config.toml
encoder_arch = "transformer"
model = "encoder-decoder audio transcriber"
dataset = "short read English sentences (LibriTTS-R)"
train_examples = 26041
time_shift_ms = 100
n_mels = 80
hop_length = 160
input = "log_mel"
spec_augment = false
win_length = 400
tokenizer = "char"
vocab_size = 32
encoder_norm = "rmsnorm"
encoder_norm_position = "pre"
encoder_activation = "gelu"
encoder_mlp_ratio = 4
encoder_head_dim = 64
encoder_fused_qkv = true
encoder_bias = "all"
encoder_qk_norm = false
encoder_parallel_block = false
encoder_inner_norm = false
encoder_moe = "top_k"
encoder_num_experts = 16
encoder_moe_every = 2
encoder_expert_mlp_ratio = 0.25
encoder_experts_per_token = 2
encoder_shared_expert = false
encoder_subsampling = 4
encoder_layers = 12
encoder_width = 128
encoder_positions = "learned"
fusion = "cross_attention"
decoder_width = 128
decoder_layers = 7
decoder_norm = "layernorm"
decoder_norm_position = "pre"
decoder_activation = "gelu"
decoder_mlp_ratio = 4
decoder_head_dim = 64
decoder_fused_qkv = false
decoder_bias = "none"
decoder_qk_norm = false
decoder_layer_scale_init = 0.1
decoder_parallel_block = false
decoder_inner_norm = false
decoder_positions = "sincos"
decoder_cross_attention_every = 1
decoder_tie_embeddings = true
residual_init = "none"
optimizer = "muon"
muon_scale = "match_rms_adamw"
lr = 0.0016
momentum = 0.9
nesterov = false
orthogonalizer = "newton_schulz_5"
adamw_lr_other_params = 0.0015
grad_clip = 1.0
steps = 7600
batch_size = 512
epochs = 149.4
lr_schedule = "poly"
final_lr_fraction = 0
warmup_steps = 380
weight_decay = 0.4
adamw_weight_decay_other_params = 0.01
Rows from block 9 of the audio encoder of a small encoder-decoder audio transcriber, named by matrix and row number. Rows with one number within an expert belong to one neuron, the router's apart. Each number is 128 + 24 x the weight over its row's rms, rounded and kept within 0 to 255. All counts start at 0. Numbers have three digits each.
Before each expert's rows are labels from the 100 clips, of 14848, where the router gives the expert most weight on average: "strongest on" is what is common among them. Only what is clearly more common there than usual is listed. The data: short read English sentences (LibriTTS-R). In brackets: how many of the 100.
# router: router (encoder.blocks.9.mlp.router.weight, 16x128, trained with AdamW), inputs 0-127
# up: expert up (encoder.blocks.9.mlp.up, 16x32x128), inputs 0-127
# down: expert down (encoder.blocks.9.mlp.down, 16x128x32, transposed), outputs 0-127

# expert 15
strongest on: voice: female (85); the word "you" (35)
router.15:125107089141124144127162129168087132135123113122137156162139099126097128114105131126153150135129119137160114117100088105130155114111116104206098134175140131125101131096153109109136192129133113101120140154181133131140143126140147086101153107121088107085123119153127110107119127050120154106127133119120134152125151167154125144104150118104145123165147119141141129080172132100130117081112
up.0:100153149114082168127088148139126136161138113148110130098151105155084136143136116124110112147134126127087149152123108137155088144171119127137170140143100126090119128129148124114098161160123091109139174083163171115137139161108085100100129148098084151143145125114132140130137118132115117151095142160108159147163085100137128102136164123089108118156095136138119089120100136142114098126067
down.0:095124107106099145112086149117141135141120122122168156111105141077122110150179101110147124166177134130137140116149094151128102133156135105087124100107104154083147141125121172116124150113131097096127138123119103125135091125151071108096134102097137162107141123118149103122091180079166139089102134167108128081098169129131142095135121123141121139157137108148112128153146117134133106104162

# expert 11
strongest on: the word "is" (26)
router.11:107097121152116165111142110108151155116168121148122117133132158107147115134198145124120181114106092104156096158131149119126172153139116138102104093142125170118101137125120135089121079105152137147119105091094115082115169077133142143132129124121153125147123153124123155094168100128126121145181138180152164161101160123111124151131166123125128122167135106140114144109116148158121167110132
up.0:094115091148126151133151100132141106118142121119084134118117093140080142104140146155099116148114158120119102128156149121124137108138105119101151097132136112138181118135118103149137169141153142112165154120152129065109162104089142090153151130161158104127164116131104135107114143076122138105134089073134200130101180133125147128114148120171169102145118140100124139148113137113096150122118
down.0:137085107139122126112115126145159103104133128162103088112102134139138137130124151140143116129103147174145162102137134133145155158128103123149140105141073149084147144122123126106139123132119143182117116163105169106158126156124112134138104117157076096119145148142153138112165151112068131126148090146155154137123096095174154134120096083173115126099181114186110157112111120134118137112154

# expert 5
strongest on: voice: female (86); the word "is" (25)
router.5:160127094150065144130109145144091152162113153165147108153111151135153133129107170134150109105059115134145125094162080163149159097128131121182117159122126115132137101176108136141119127127112094121118121142094161147087132138119153128069151140150124156140101118103149156130135120100115135084111115135154115142124147145108131145104138168077119146121105115114142108146096147178132119140118
up.0:132119046145099122130126097132126137145117149144122094129156160114132114093127155095145090100089149118142141162113138111117113106140149120141133076137101068129110141088119111124123098087119104128101096109183105141125119085120103146140146146141097100116107119123159127103149148186137145107130105150128140112113130152110147107107097121152175101164082167148123102108151136110091130136123
down.0:172131108147135142121142101126148110143147102098118118097133148096088118128098143111130134103151120164139107135114141132127103128082130159123074103170137169103106119093084153115132095119138206128176143119131153139143110155137166135122131101102161136175153167123103142159143143135146105129092152112119123110146138135136141132115130091135116157078119142139156132149052132143094100132119

# expert 9
strongest on: the word "was" (29)
router.9:142091148119148131117195118117099139080157163118089159149133150088117127125161125113161133148110119129129121168154115167085117101110132127106158125102141177130138159096100101125132139124126091131158131140109154092116123154158103108139139139145133160100135132098095128095144160142126086107125167113099063122124110115116078128120133076109110092124112134098116115156103104167134136142132
up.0:144120140168121161137117145126133141105202114078176136145090105120140127110118097117150153069102123176114121118129161157146148113115131124164168133126095133144166167160144116101105095133135114086160111089122120123130100185159101170091107154122154139097115157100113124141138115100140141167114154094123147141140117122115103115121107120122107141154112122143107118138102109099158103110120
down.0:102112136151115172113113161130131119097122125146142101126147130114151133129131144056177120157194111184094136128105092139154107106157108142119110162087120107119130157142142102135126118118103097109120133147114160144105127142108141109124190132156117133088132141123135096161105128149148119128100134126129133116106091108088154139096114095106136140175139109146118116117107132184196131128115

# expert 1
strongest on: the word "of" (28)
router.1:110141091098126134100100096159129119139144121122131141095160109178101147136094113113136168156161063152093144112128127142116140148160125133153099151121108082090163133142126176159134141148143123086114127122138152139102111118105158122110127134155154138179169123088098087164131126147150147109149110134137141144148150118148144121176155114136123186097164171128141143122143131137135171145131
up.0:152100130096098092163108090138141168102097107176137128124155111119157116128091090144117087097130112157150137132131107116164111141165106152093078140123114095180172107090142119127130127110127122136078130129107132105124135106083148074152106096110127151102147130129161138137099137102106123132162102125140138121119164171159123116101151111143129140143108163072120138148130109123116157157112
down.0:119088090161154128147124148098125133162146154123133112125156109150091133182145140177171175132146160126113170178135122138131140137086123183141138128115101095133156147124140118142120092120136133120154151128140135121085166049102149159114167124122104109160117156118114122137112127169128137117122133109106120136142107172108147165106181138170098146138124097133139120136125107140151125137148