Rows from block 4 of the text decoder of a small encoder-decoder audio transcriber, named by matrix and row number. Rows with one number belong to one neuron. Each number is 50 + 12 x the weight over its row's rms, rounded and kept within 0 to 99. All counts start at 0.
Before each neuron's rows are labels from the 100 texts, of 14848, where the neuron reaches its highest value: "tokens" is the input token at the peak. Only what is clearly more common there than usual is listed. The data: short read English sentences (LibriTTS-R).
# fc1: MLP up (decoder.blocks.4.mlp.fc1.weight, 512x128), inputs 0-127
# fc2: MLP down (decoder.blocks.4.mlp.fc2.weight, 128x512, transposed), outputs 0-127

tokens: "e"; "o"; "i"
fc1.26:44 39 33 66 32 51 55 57 50 54 26 36 76 49 51 62 75 53 44 52 58 32 47 59 46 46 62 44 52 42 55 45 68 54 62 39 59 57 48 44 35 54 39 54 56 43 74 65 54 37 62 41 43 36 49 48 46 73 60 47 48 67 41 49 46 43 33 34 35 61 48 50 40 63 46 42 35 33 63 44 46 42 60 32 39 37 55 33 57 44 74 60 76 37 31 64 61 45 48 15 62 61 58 42 65 58 47 49 71 33 63 59 38 54 53 57 50 48 62 37 25 52 30 54 65 46 33 58
fc2.26:30 69 55 43 61 47 35 64 65 48 29 77 36 63 48 40 45 53 49 39 32 62 58 33 61 75 33 62 46 67 62 65 43 51 39 64 49 55 38 60 56 40 42 42 51 54 30 36 53 72 55 47 50 51 55 73 56 26 29 53 54 57 62 68 55 50 56 42 41 49 56 34 53 34 73 38 45 65 57 50 61 44 58 56 43 43 67 43 41 52 43 53 18 38 56 44 34 58 47 80 45 25 58 50 42 53 43 54 44 47 36 54 58 52 23 35 56 55 46 50 63 52 61 62 37 68 50 51

tokens: "o"; "d"
fc1.184:65 55 50 43 44 56 57 45 53 40 37 48 26 48 61 53 31 52 46 65 36 19 48 39 41 55 42 57 47 63 62 72 58 66 54 66 63 33 43 49 59 28 48 47 64 51 52 49 29 45 48 68 42 46 44 72 63 65 31 76 37 50 73 55 50 49 49 33 54 50 51 37 44 61 49 63 43 33 60 62 66 39 47 38 32 31 51 52 53 50 51 46 57 62 56 56 67 40 41 37 43 43 56 37 39 44 39 48 40 27 61 63 38 74 76 31 73 53 62 49 47 77 53 48 47 39 62 59
fc2.184:59 43 57 50 52 73 28 53 62 40 63 47 56 37 31 25 67 56 46 45 49 72 39 51 39 57 50 44 70 69 61 36 56 57 47 47 30 66 39 70 55 52 55 63 67 49 37 36 44 54 31 65 53 68 37 59 50 41 50 61 41 47 40 52 41 52 29 77 38 62 40 29 54 57 62 50 56 78 34 38 51 46 47 55 60 81 46 55 54 50 51 30 40 41 48 61 50 57 33 65 58 53 35 45 51 43 69 64 65 57 44 51 42 32 35 43 60 43 65 57 30 39 37 26 54 46 46 60

tokens: "v"; "g"
fc1.132:33 28 62 34 40 51 34 47 40 68 42 46 64 51 60 35 60 37 33 33 40 51 48 44 35 52 45 36 41 64 40 25 68 61 67 25 49 58 62 67 42 44 44 44 39 57 45 46 33 39 30 33 71 39 60 62 70 42 49 57 65 39 39 45 63 50 21 44 40 36 56 40 41 78 74 56 41 60 71 73 30 51 60 51 58 52 49 55 57 53 40 62 36 63 43 55 62 35 63 54 41 42 44 50 67 54 55 60 54 61 56 62 53 54 50 47 38 44 47 59 55 46 75 55 55 55 36 54
fc2.132:51 51 56 65 48 48 68 62 41 30 45 37 40 53 53 76 46 59 58 75 51 49 27 31 64 50 54 49 48 36 52 22 60 48 38 62 74 30 39 33 56 58 61 68 76 64 33 63 37 58 56 62 55 55 62 50 30 39 44 44 42 60 53 58 54 47 48 43 51 56 52 59 51 39 29 59 55 58 49 38 62 45 52 48 40 62 43 50 61 42 57 54 53 61 44 57 42 48 44 50 67 64 38 50 39 34 39 31 43 27 42 19 58 23 38 67 58 42 65 54 37 57 30 41 58 34 71 50

tokens: "o"; "l"
fc1.370:51 51 47 45 43 55 59 83 55 43 63 43 56 22 59 55 42 72 42 73 43 60 25 46 52 45 57 37 44 66 55 49 50 50 53 39 39 30 49 35 52 40 36 52 59 64 58 58 57 54 35 54 51 52 46 49 33 24 57 51 48 77 57 51 30 42 58 47 52 62 28 74 57 58 55 63 37 49 67 55 46 61 50 51 54 57 74 44 58 55 59 50 57 59 49 58 68 50 50 58 46 42 76 36 24 51 49 58 41 50 66 43 33 66 69 38 44 57 50 71 32 47 23 30 59 46 55 35
fc2.370:60 68 64 48 65 42 57 39 47 65 69 60 53 56 43 40 50 23 56 61 46 60 54 33 43 50 50 51 57 45 63 56 56 37 52 45 52 76 67 57 49 56 60 32 38 53 15 27 40 50 35 55 40 60 65 41 60 57 38 34 64 70 43 53 55 69 59 37 48 50 58 64 39 47 51 49 32 55 51 52 60 58 40 69 52 37 39 45 52 47 50 63 47 34 51 49 37 63 49 27 46 29 44 40 68 67 56 57 43 48 20 63 43 52 64 52 54 70 55 25 69 58 69 56 28 34 53 38

tokens: "v"; "t"; "j"; "'"
fc1.108:75 55 52 41 55 35 58 51 34 42 50 52 60 44 49 50 56 30 42 52 35 33 73 51 50 59 65 39 61 47 54 66 47 60 39 53 69 47 35 57 37 54 38 43 43 47 42 24 40 33 51 24 45 31 41 67 43 40 52 45 74 46 55 41 63 52 55 69 60 51 38 35 64 56 51 52 57 71 63 32 24 60 54 57 65 67 63 56 45 49 72 39 39 49 45 24 61 45 19 53 70 60 58 41 37 46 49 51 39 62 59 50 58 21 46 28 67 46 44 45 52 59 60 52 65 48 60 43
fc2.108:39 58 29 60 57 62 62 24 35 64 63 34 41 56 52 41 64 52 49 44 42 60 62 30 25 21 63 47 49 78 39 55 40 61 34 48 39 26 45 29 66 74 56 42 32 49 50 45 49 59 63 70 44 41 63 51 49 32 61 31 39 56 52 47 79 39 47 40 61 41 64 51 44 41 69 65 57 59 58 50 45 45 39 30 46 53 55 43 57 52 55 44 32 57 52 62 55 58 75 57 45 51 61 40 61 63 54 65 32 62 36 59 51 35 48 48 50 64 62 67 38 40 64 48 49 48 49 50

tokens: "v"; "r"; "k"
fc1.178:45 52 56 43 50 52 41 64 68 47 46 49 65 51 69 28 43 53 43 48 36 40 41 40 47 61 32 41 57 60 41 38 59 44 47 47 44 38 59 42 33 42 64 68 53 68 51 45 56 65 38 75 62 35 55 74 61 41 51 43 35 50 56 58 39 48 55 38 35 40 39 64 43 34 65 56 48 63 53 41 52 36 30 39 65 57 66 49 60 49 63 57 35 50 34 25 28 70 54 45 88 51 35 45 68 71 48 46 50 73 40 45 72 43 56 59 30 54 48 46 26 49 53 57 44 26 56 45
fc2.178:49 49 60 42 40 62 65 52 53 53 61 28 66 56 57 54 36 37 46 68 33 35 65 69 34 46 74 50 27 50 64 41 46 63 62 48 67 54 49 58 55 51 60 37 38 60 49 51 53 39 50 55 31 55 47 36 60 48 52 42 56 44 58 51 40 30 36 59 42 63 48 33 66 40 37 26 46 48 48 63 62 38 55 67 32 72 64 22 48 53 39 72 60 50 56 68 47 70 76 49 46 50 48 39 40 29 22 42 58 36 31 43 45 63 61 37 43 52 57 58 43 57 46 33 63 59 68 40

tokens: "o"; "u"
fc1.294:63 62 32 38 45 25 59 49 39 63 36 32 66 67 52 40 49 45 71 49 51 71 42 58 33 78 57 54 36 48 41 38 23 52 59 61 43 60 56 44 27 40 60 62 57 67 32 60 40 71 30 46 50 52 47 41 48 58 55 52 54 40 38 54 59 67 59 63 51 51 47 51 43 53 51 39 29 28 64 59 48 64 71 47 33 55 52 36 41 49 37 45 24 34 23 49 45 57 59 60 26 57 56 59 52 48 55 47 49 48 52 80 39 50 51 54 55 61 50 41 21 60 53 54 38 44 49 64
fc2.294:61 39 69 56 65 74 34 57 42 39 52 45 41 43 46 52 48 10 49 44 70 32 63 28 56 36 51 45 70 64 49 56 62 59 38 46 55 36 45 48 71 26 50 40 58 55 75 49 24 53 63 54 35 55 51 32 60 41 51 55 33 55 42 38 45 39 57 36 61 45 54 45 37 50 56 30 55 78 49 41 29 32 42 50 58 50 69 48 46 56 54 46 58 38 77 67 36 46 47 25 52 56 65 61 57 43 51 71 60 40 55 59 45 45 47 36 53 55 40 33 57 37 56 43 59 54 42 44

tokens: "o"; "e"
fc1.120:72 55 52 54 38 40 64 58 50 31 54 54 26 50 47 61 48 35 47 43 50 43 43 23 45 60 38 61 77 49 32 66 57 49 58 56 48 50 46 67 30 41 45 42 43 76 47 61 72 60 27 69 62 54 59 44 55 50 39 48 58 53 42 18 66 40 38 47 55 47 43 63 51 68 47 58 45 49 52 61 60 59 54 51 41 71 31 54 32 61 48 36 43 46 69 31 59 33 63 28 34 36 52 41 20 51 44 52 66 66 63 49 46 39 74 44 61 54 46 55 42 56 33 42 58 47 55 50
fc2.120:34 57 53 45 69 54 58 26 50 52 64 49 52 20 68 66 52 61 41 49 35 37 53 71 61 57 68 76 30 57 56 41 54 42 56 58 41 36 63 38 49 58 50 54 70 47 55 53 72 51 60 55 39 36 53 45 48 50 49 51 55 61 55 58 36 36 43 46 45 42 50 46 36 50 53 43 58 44 38 47 26 40 52 73 42 33 69 44 57 53 45 70 63 46 46 43 52 56 53 59 75 79 57 39 76 38 76 37 30 46 39 35 41 58 40 39 37 35 52 43 57 16 59 51 61 52 50 45

tokens: "v"
fc1.149:49 46 38 54 59 54 72 47 59 46 28 43 58 50 28 47 52 39 61 60 51 48 67 54 23 52 55 43 52 66 48 70 65 54 35 47 41 65 58 41 40 71 41 61 44 64 64 65 40 52 40 34 70 44 59 63 56 46 39 47 36 85 49 45 38 34 29 61 57 45 49 39 45 22 57 57 47 79 60 43 51 41 74 52 39 34 60 51 71 55 46 46 41 39 40 41 57 50 60 46 57 41 30 79 57 71 39 48 33 56 50 47 77 44 62 36 41 33 49 56 48 41 61 59 51 48 43 57
fc2.149:45 47 42 38 52 56 43 62 57 45 31 55 52 46 70 45 43 41 59 34 30 58 38 37 62 53 74 72 37 27 59 52 23 42 54 48 49 43 60 48 55 43 35 54 78 32 47 50 63 29 66 42 43 40 38 57 74 65 65 36 47 54 69 51 55 72 46 46 63 53 58 49 53 78 54 28 57 67 39 63 57 51 39 38 56 76 37 47 40 47 58 58 50 26 40 56 36 53 55 62 51 52 58 41 66 49 54 60 61 50 60 52 59 71 59 63 37 40 43 55 66 47 37 31 53 64 71 58

tokens: "v"
fc1.354:52 55 36 58 39 56 57 46 46 54 46 71 64 29 69 61 45 67 27 50 64 35 24 27 45 51 31 54 44 39 55 59 34 62 54 47 39 43 42 72 31 54 65 49 39 49 51 46 67 54 51 42 79 35 56 74 29 36 47 47 66 50 47 69 64 67 57 42 43 53 46 61 52 72 57 56 44 56 56 35 47 33 42 60 64 44 54 69 48 61 50 53 32 61 47 25 37 42 64 46 61 48 39 46 48 65 50 64 59 48 69 51 37 59 62 37 57 43 50 51 44 33 44 79 31 52 41 59
fc2.354:33 38 66 49 42 48 50 65 33 46 55 20 56 46 35 64 39 53 75 57 40 51 66 63 25 61 52 66 81 56 32 57 62 58 45 43 62 32 52 52 61 47 38 50 52 57 47 55 47 59 54 43 50 28 43 48 70 60 59 47 40 40 31 65 65 64 39 51 46 43 41 49 57 21 63 33 41 51 52 44 52 45 49 39 52 83 55 33 72 34 54 77 41 44 42 44 49 61 58 48 31 55 68 50 38 53 41 38 48 46 67 63 40 52 28 49 45 46 57 42 44 34 68 54 55 50 49 32

tokens: "e"; "'"
fc1.86:56 63 43 54 55 51 49 51 62 41 49 50 85 37 59 33 78 41 32 57 57 52 49 51 54 46 38 52 51 54 60 31 46 45 54 60 46 32 30 41 63 42 54 35 36 38 59 55 40 35 51 39 67 51 42 57 27 57 48 64 40 62 56 55 46 43 44 68 22 29 69 45 61 48 73 46 45 54 61 31 56 70 57 47 56 66 44 43 43 62 64 67 43 36 70 60 39 39 43 44 48 14 45 37 34 53 71 67 59 35 57 43 45 41 58 52 73 45 53 38 56 54 37 58 32 39 53 47
fc2.86:37 60 59 64 56 54 62 39 34 41 49 51 57 28 25 69 27 56 37 36 51 38 33 27 56 44 57 25 39 29 33 66 60 43 51 48 51 55 46 44 40 52 51 69 69 62 30 35 45 56 36 58 55 56 42 48 61 64 51 33 54 50 60 48 55 55 51 54 61 52 54 41 52 52 59 50 47 51 46 58 60 53 47 56 44 34 55 44 29 40 58 56 53 77 38 66 57 43 38 72 61 68 53 71 56 60 43 56 65 24 32 58 51 47 44 55 67 52 58 79 50 45 62 85 46 63 33 41

tokens: "o"; "n"; "h"; "y"
fc1.2:49 59 63 66 37 56 74 42 62 56 73 68 50 50 50 64 50 70 60 33 64 41 41 46 48 46 40 25 42 53 44 50 49 66 22 49 48 65 34 46 50 61 64 41 39 59 70 63 23 44 46 43 42 38 60 77 40 64 46 36 33 60 61 63 59 44 48 43 44 50 40 54 21 53 67 33 55 31 84 46 44 61 35 60 58 55 63 56 44 25 57 41 56 38 49 49 47 53 38 28 55 61 63 57 59 39 49 62 56 63 60 57 36 58 59 56 54 31 42 46 42 48 43 51 50 56 35 39
fc2.2:49 38 73 37 50 43 63 58 76 30 36 68 32 76 45 49 59 33 75 65 64 47 51 34 46 22 43 59 53 69 42 60 59 47 63 51 34 27 60 26 47 49 39 45 67 66 45 43 50 41 49 48 55 77 65 41 63 32 64 50 45 39 42 39 50 39 52 50 35 57 45 46 55 34 45 63 62 48 40 46 54 52 38 51 35 40 34 62 60 49 52 39 59 44 46 68 48 51 63 60 43 30 48 27 36 64 38 31 48 58 33 47 30 42 48 49 37 61 53 62 49 50 65 51 64 60 66 50