config.yaml
model: "encoder-decoder audio transcriber"
train_examples: 26041
n_mels: 80
spec_augment: false
vocab_size: 32
encoder_activation: "gelu"
encoder_fused_qkv: true
encoder_moe_every: 2
encoder_width: 128
encoder_positions: "learned"
decoder_norm_position: "pre"
decoder_mlp_ratio: 4
decoder_head_dim: 64
decoder_inner_norm: false
orthogonalizer: "newton_schulz_5"
Rows from expert 9 of block 7 of the audio encoder, named by matrix and row number. Rows with one number belong to one neuron. Each number is 500 + 40 x the weight over the matrix's rms, rounded and kept within 0 to 999. All counts start at 0. Numbers have three digits each.
# up: expert up (encoder.blocks.7.mlp.up, 16x32x128), inputs 64-127
# down: expert down (encoder.blocks.7.mlp.down, 16x128x32, transposed), outputs 64-127
up.0:474484436509472462499532403504487466454552437446473543575457480413457570528519527525533475459482478525484520489505530528517601529438497522498518486506549520463569516499447480570571564500505509
down.0:480441469459561490527480474474488508497490599489524474499480486523540520449503502527504496525517465506558522443498489495489528468497471562490546464439507531531463480526490557467515473492442457
up.1:517468442457487485496458398512454504514419530537560506489571488521480471506541495512454558499464488486552539453491450510518450544476480472510496551518480453524585494499510520493541461445569552
down.1:481542476443530472442568521492520544461516479450471576471481510472465538490546594475475463494585478489515457471542565486475605538577464537464542518496506549473564451492483557470572530464469471
up.2:511503488488413493525545477464536465513561518546474572575498441494495498503468451486516594500485605544573479534489476486502518497464494481463466494431492468508518482452463474532509503433501515
down.2:497451582498495519460458537498479520614529514556486580532527410470551541586454501464494474456483509506532449552465511499524552473461470484503363482509589536524460516491474525447500417408466539
up.3:507550416551523517543480446479538532476527494516530460493481496538566543461463577434476503501469490521416534462487536466511537553514460450534466510582538471526540565520456463520495570506496530
down.3:478470493483560518536555486499537523500465538549520523517531485514477463549464478540536534504525455505503509476511576470515440532435561501451523515471470492541551583555529521511468510470513445
up.4:471581490510590459481588513526489499428514554456542475457475427551488518499490547508464512413541533553493470505524555480495523485485512568495447504527474532471516509524512507579484488399544519
down.4:498528460543423517515558494556539473533451542388537547556499481487507507504518472518424447495435522499451540500475535504532423492498454478430476417443474553499514481504419509495455557487487537
up.5:435437491473501496459554555529560544445534573512464528560479543433412489427464510464485507521535493484477521520464500452496506417489480609430416448490514540499547495510497575511505520513578489
down.5:579537488539492503444565535494390528393507545560537513562485485564536525511514539488516413504454527486506506515471505537502552502473537457484533556570530554487513419458550538464478473526522467
up.6:492473437456562486532519513471522479541519517485528460467544459516483567573460501417478481463500442502438519488499524525445523477509514478481472511510539486511476470454464514531503509484451481
down.6:517477463488445452518486535555427508406526507514478583499498480473524551479462457492569533481426467504524533492564464365556454488610535459501418432478516439477472497460553465496516472546519489
up.7:485538466414517523539499519491479477540511521522546440552486510496486515418490500544464522491542510444456509552463528469451520513531480467509517456538440486534433450487550481464489481509477520
down.7:538523478554501522454529464537462446466517493535535531483485469467484505514472535491457492498522575583449484497476596526546496481408532480496492511511583443513513498507446562508449436492475450
up.8:528496437420515554507505461479511527490464496472499620499531449450436515535463544515531538501564497526509512429528487496504486488509518506613537516440503443519475527478479569539549471502481542
down.8:459462505476478514472523596537543508466489481429474468498518537521515447505440545498513445409543509454531436495502570515571464493509526423529451423419499522454559542523454495489519486559500448
up.9:534484453552421502488524458530531478437563556534461593476542467541458522491508498543479527572503460571495463464494465443477511564519489533524445457514484478520521522502538479449451566384482504
down.9:484488498449561502561549447522553468504489448494475486472454509534576602479458547465508462486541432488516525506500535540535429473585499483506534504522508500538529592514491500470496482519551451
up.10:435510426516513473475455450515498515529510541533475520460510411526405516468464458461555502509486466544512482486550565437497487419462501531550492473554522441469496453480459606527541485456530473
down.10:481462518450543511518448515523507518555418531448497431510554442515496575402520461517521512492538483458522506448487506524481482451451471482430478471572484489486468532533541502514461382529480450
up.11:494605544502517549503588543544519501441473503479511434460440537432510604541581600470500491496519582475499530497538500538555529445448515493506547550546502466546471582481520485550454523410506495
down.11:510507574536478395538519566516499452491494535490583471540535468512541521450554483582606460489469511451490377508535475583516519481501527550585477455521479546499468463487518492481527475483470454
up.12:475473485471515494530560513427487487530525519566474509486513422507491531482538531502506528464490495515428534485509534501453482484424536516501538584442535507573468485511543526585489467488539486
down.12:547466471492534500448461538531531504499518560475532482465473556531492547517517460477453478516438477489503532509512441441456506443519506575487558546539442455535528496490562505490509557504519489
up.13:470539465502503548492544480524583483516450522508523568546526532511577499544544456529565514521498528504416472498559489449563563559488556435510470466455499508505544500510484576510483509497512501
down.13:466509521563354472591519447536548465534487493456445482509532420415461450508489488454476526540471505498498517494487463480532514498480468515557431575514448604417508513490459585493471482503479501
up.14:574501539406453521453438488533517515568498532500478522527544435522451559522435498528507472490439538476430482469475524468449474500496450449573552509514507482462509537489409448446448546515510498
down.14:473483402460541437468450493513516451462540500521557507464477443423481497485452513534480533432534462541452470432489478513474521525541504528492534472504548480540542532460447503579457505521499512
up.15:571510443532510504547568494555559481522527511489504482533491549521545505422508512567461537513611551490558513457504451529537515427567440443461604436546446499527491431491516518541447530489503560
down.15:540446553528462529508457530464417514502500487517530460567429457490486464513456510475475456553442505522523549504493502506531462502463522460561461582427529489502506565496434512499512492532535514
up.16:516484456502567438431486507543553533479448460513498460476507475462482490580488495458466496491488536488488543530521558517524535511553536461538495515435587535453500454493452544477550549574491470
down.16:488517483505438545529472433556551512508493486508552473581555457492544499484478479502515505469523538420471507523499448456420470485507521511512518528535472487499532466463473510484443446415547538
up.17:524482550526496530486530553500520520404444491535510481509508472531468459459487536498477534491486514503549545516499586567439497494432423549508513480562528371605484453437492559454579520475533480
down.17:504446452527422547494514493486441480522495537494516450507470600548472493528548497584546509519530543443435482452503527495503446504545414459521464474493464506468491474525603455587507488507502493
up.18:476536521501457518504541544550493450441480486475502406552600487510483442521504484473455579552523531512482513525535477595530513512478447538444456459540477481492500526519486494502477490457568440
down.18:563506501459537425501446454461387481521512502515492598444449538437549572493487460578586523484515518488509492555514470434413529540498551469485500517558544535515448485517513524523495580525424566
up.19:464464531416532492534496482487576498480512537523554482527508529549498492521473486474582568442519446492447433492512520491507445524567483531521459506408437520514509542583437498496499465467476473
down.19:439540466514444559447465573409546547553518460523457441487538490532503472554587556550459493475529494480487441540481448468477492464449489548605465499524515448507497522511516492510530563477466433
up.20:503585519555438499480549450545478445513525490512562505491573498450549532619489461547555586500461440442514513403470526506511542547527491449503480480457533501408451467520495442522425509475464494
down.20:495439551501467445430521514554464546486543467526538462464443510495540451487531543424415422484479476538432475445474566526553476473530432436406497523585442518506452608503497525526545515461513445
up.21:501482474546503471534463509473476552484487458439458557525540538486451545502435510467472500468499449498473464544517488478495444447522500505524490495557494470546486487489560506574458451506558479
down.21:513562485437506455496555436527548565555497527520532553497553443568509457475496475512514540521575529497475493414492477499502493515577519536501478539489478486547544504455461389489470493498470530
up.22:453507515497498445583483510545477451496530423527576475487402539483472474441513585524458506525496459571553541500504491467553433549562477468481485490518528524489504481517463498402550491573475501
down.22:531450547486460508528429436552496508438479510474541511453455538506449523473515417498497471534495536476467480550452572512490528387477433456521493496570507452484491499513498431485463536494497490
up.23:560535518504615535517453419465477468460427523462523471494527500468448514495515576520524467500530495548464492501486468498456457483435479565503501526525531474500507431478554475507440551344500483
down.23:447485475518420491536467538520524451509459528520524465538438507567547511552473580520500581485407465450548497554509464500467486463504497432439470486488560531511497487469403531471412569472519447
up.24:507564581507561503469478502500489525474516549514462562492496453464535473563496457552441485514452483478478499531435481524473465494420459415515521505480506472538487514419506478493521494436417499
down.24:474591503491508453489435513541427484495500532531473416580539565552439487496483512522389516565453418545490576511526462472581453467459493501488497593571491543509533496486576516501565453473479486
up.25:502509503442474523464502485532514533472506475496456511475530519531482535486476539503478472525537486494505451457510493499518555486500502543511557551509512505578525497441483514447497505512553473
down.25:497511467484517487466500539503514508503467482529514506507534448446517555580546478509544531537449500484536527471505572521465465555462556421533474468469444514545581490530478481506525522550495495
up.26:437543458406501584527601521488490491567591581487537417522463522494536602486511502459480541480554501446491552476471425425492471495507565481505548480551486504467548452517463583497540463475459456
down.26:490585535481579441485565453470511461462473543505498561511510559468489505505421505542497467485507450497488530583533459461483497441468470507531559538518562458522528573542499445467423551544479495
up.27:459545584525546452496552503515453482527517510473553446512435588518490532521419516458517494457566552480617473495508407557513520578480474475471574497504568454518501490473512484506507460460522567
down.27:491427473395527569571537534481497482463446510506455539478533511507475476443504544582445483551593459497462590460528501449434585449523487473506542488510495516452541441531498453519547455495440503
up.28:542466454401499442467545534503594508469477518480499488504567481498477507495479519491565531462564482451477494482451496491494572516472520510462474506510505403587529532482437519465511537493518515
down.28:496468512502477546509510515530522535480526494458560525476445469526447503538545501484514478548485494527461510524504495487473479501494480540530503490470535547531428482506586603550495518514522528
up.29:428558477466529635442498471549480491502575515564525554525445507452471484432444486495466504594541498409532485446445525483494498583520522509484556507511391512503545530458525478433405587520544463
down.29:486474455484515416501486533403540537561532474552497485536529448544469457511446549499474498532512485509547452499516598523516591539498530511512501533537446593503569502463474525506539498468532504
up.30:478507498508523512528545492588449515571483477510529448484455554523566527537525522536476560482444499448491520535564558491496451520456488456530514561514458511512541529453471499519508507459534512
down.30:499457524518437513451427477506505516520578474489512516559479501529507461450486456435479395529486515508531478459472447530524544463483446521485515532458545498482478535548582467483464529514519534
up.31:560476469479565481608494395503501477493508517470468538525472564515526506492487505513517491522524421534540420420502491551503538506580486515456473442478469539478490470563526522535454575468567527
down.31:485528528477586487588523469529543483508464563522485499489487497517496486495492471549506545430492542559463517505587554494450511546485493548510522504449515456506461456472522536476518477466401534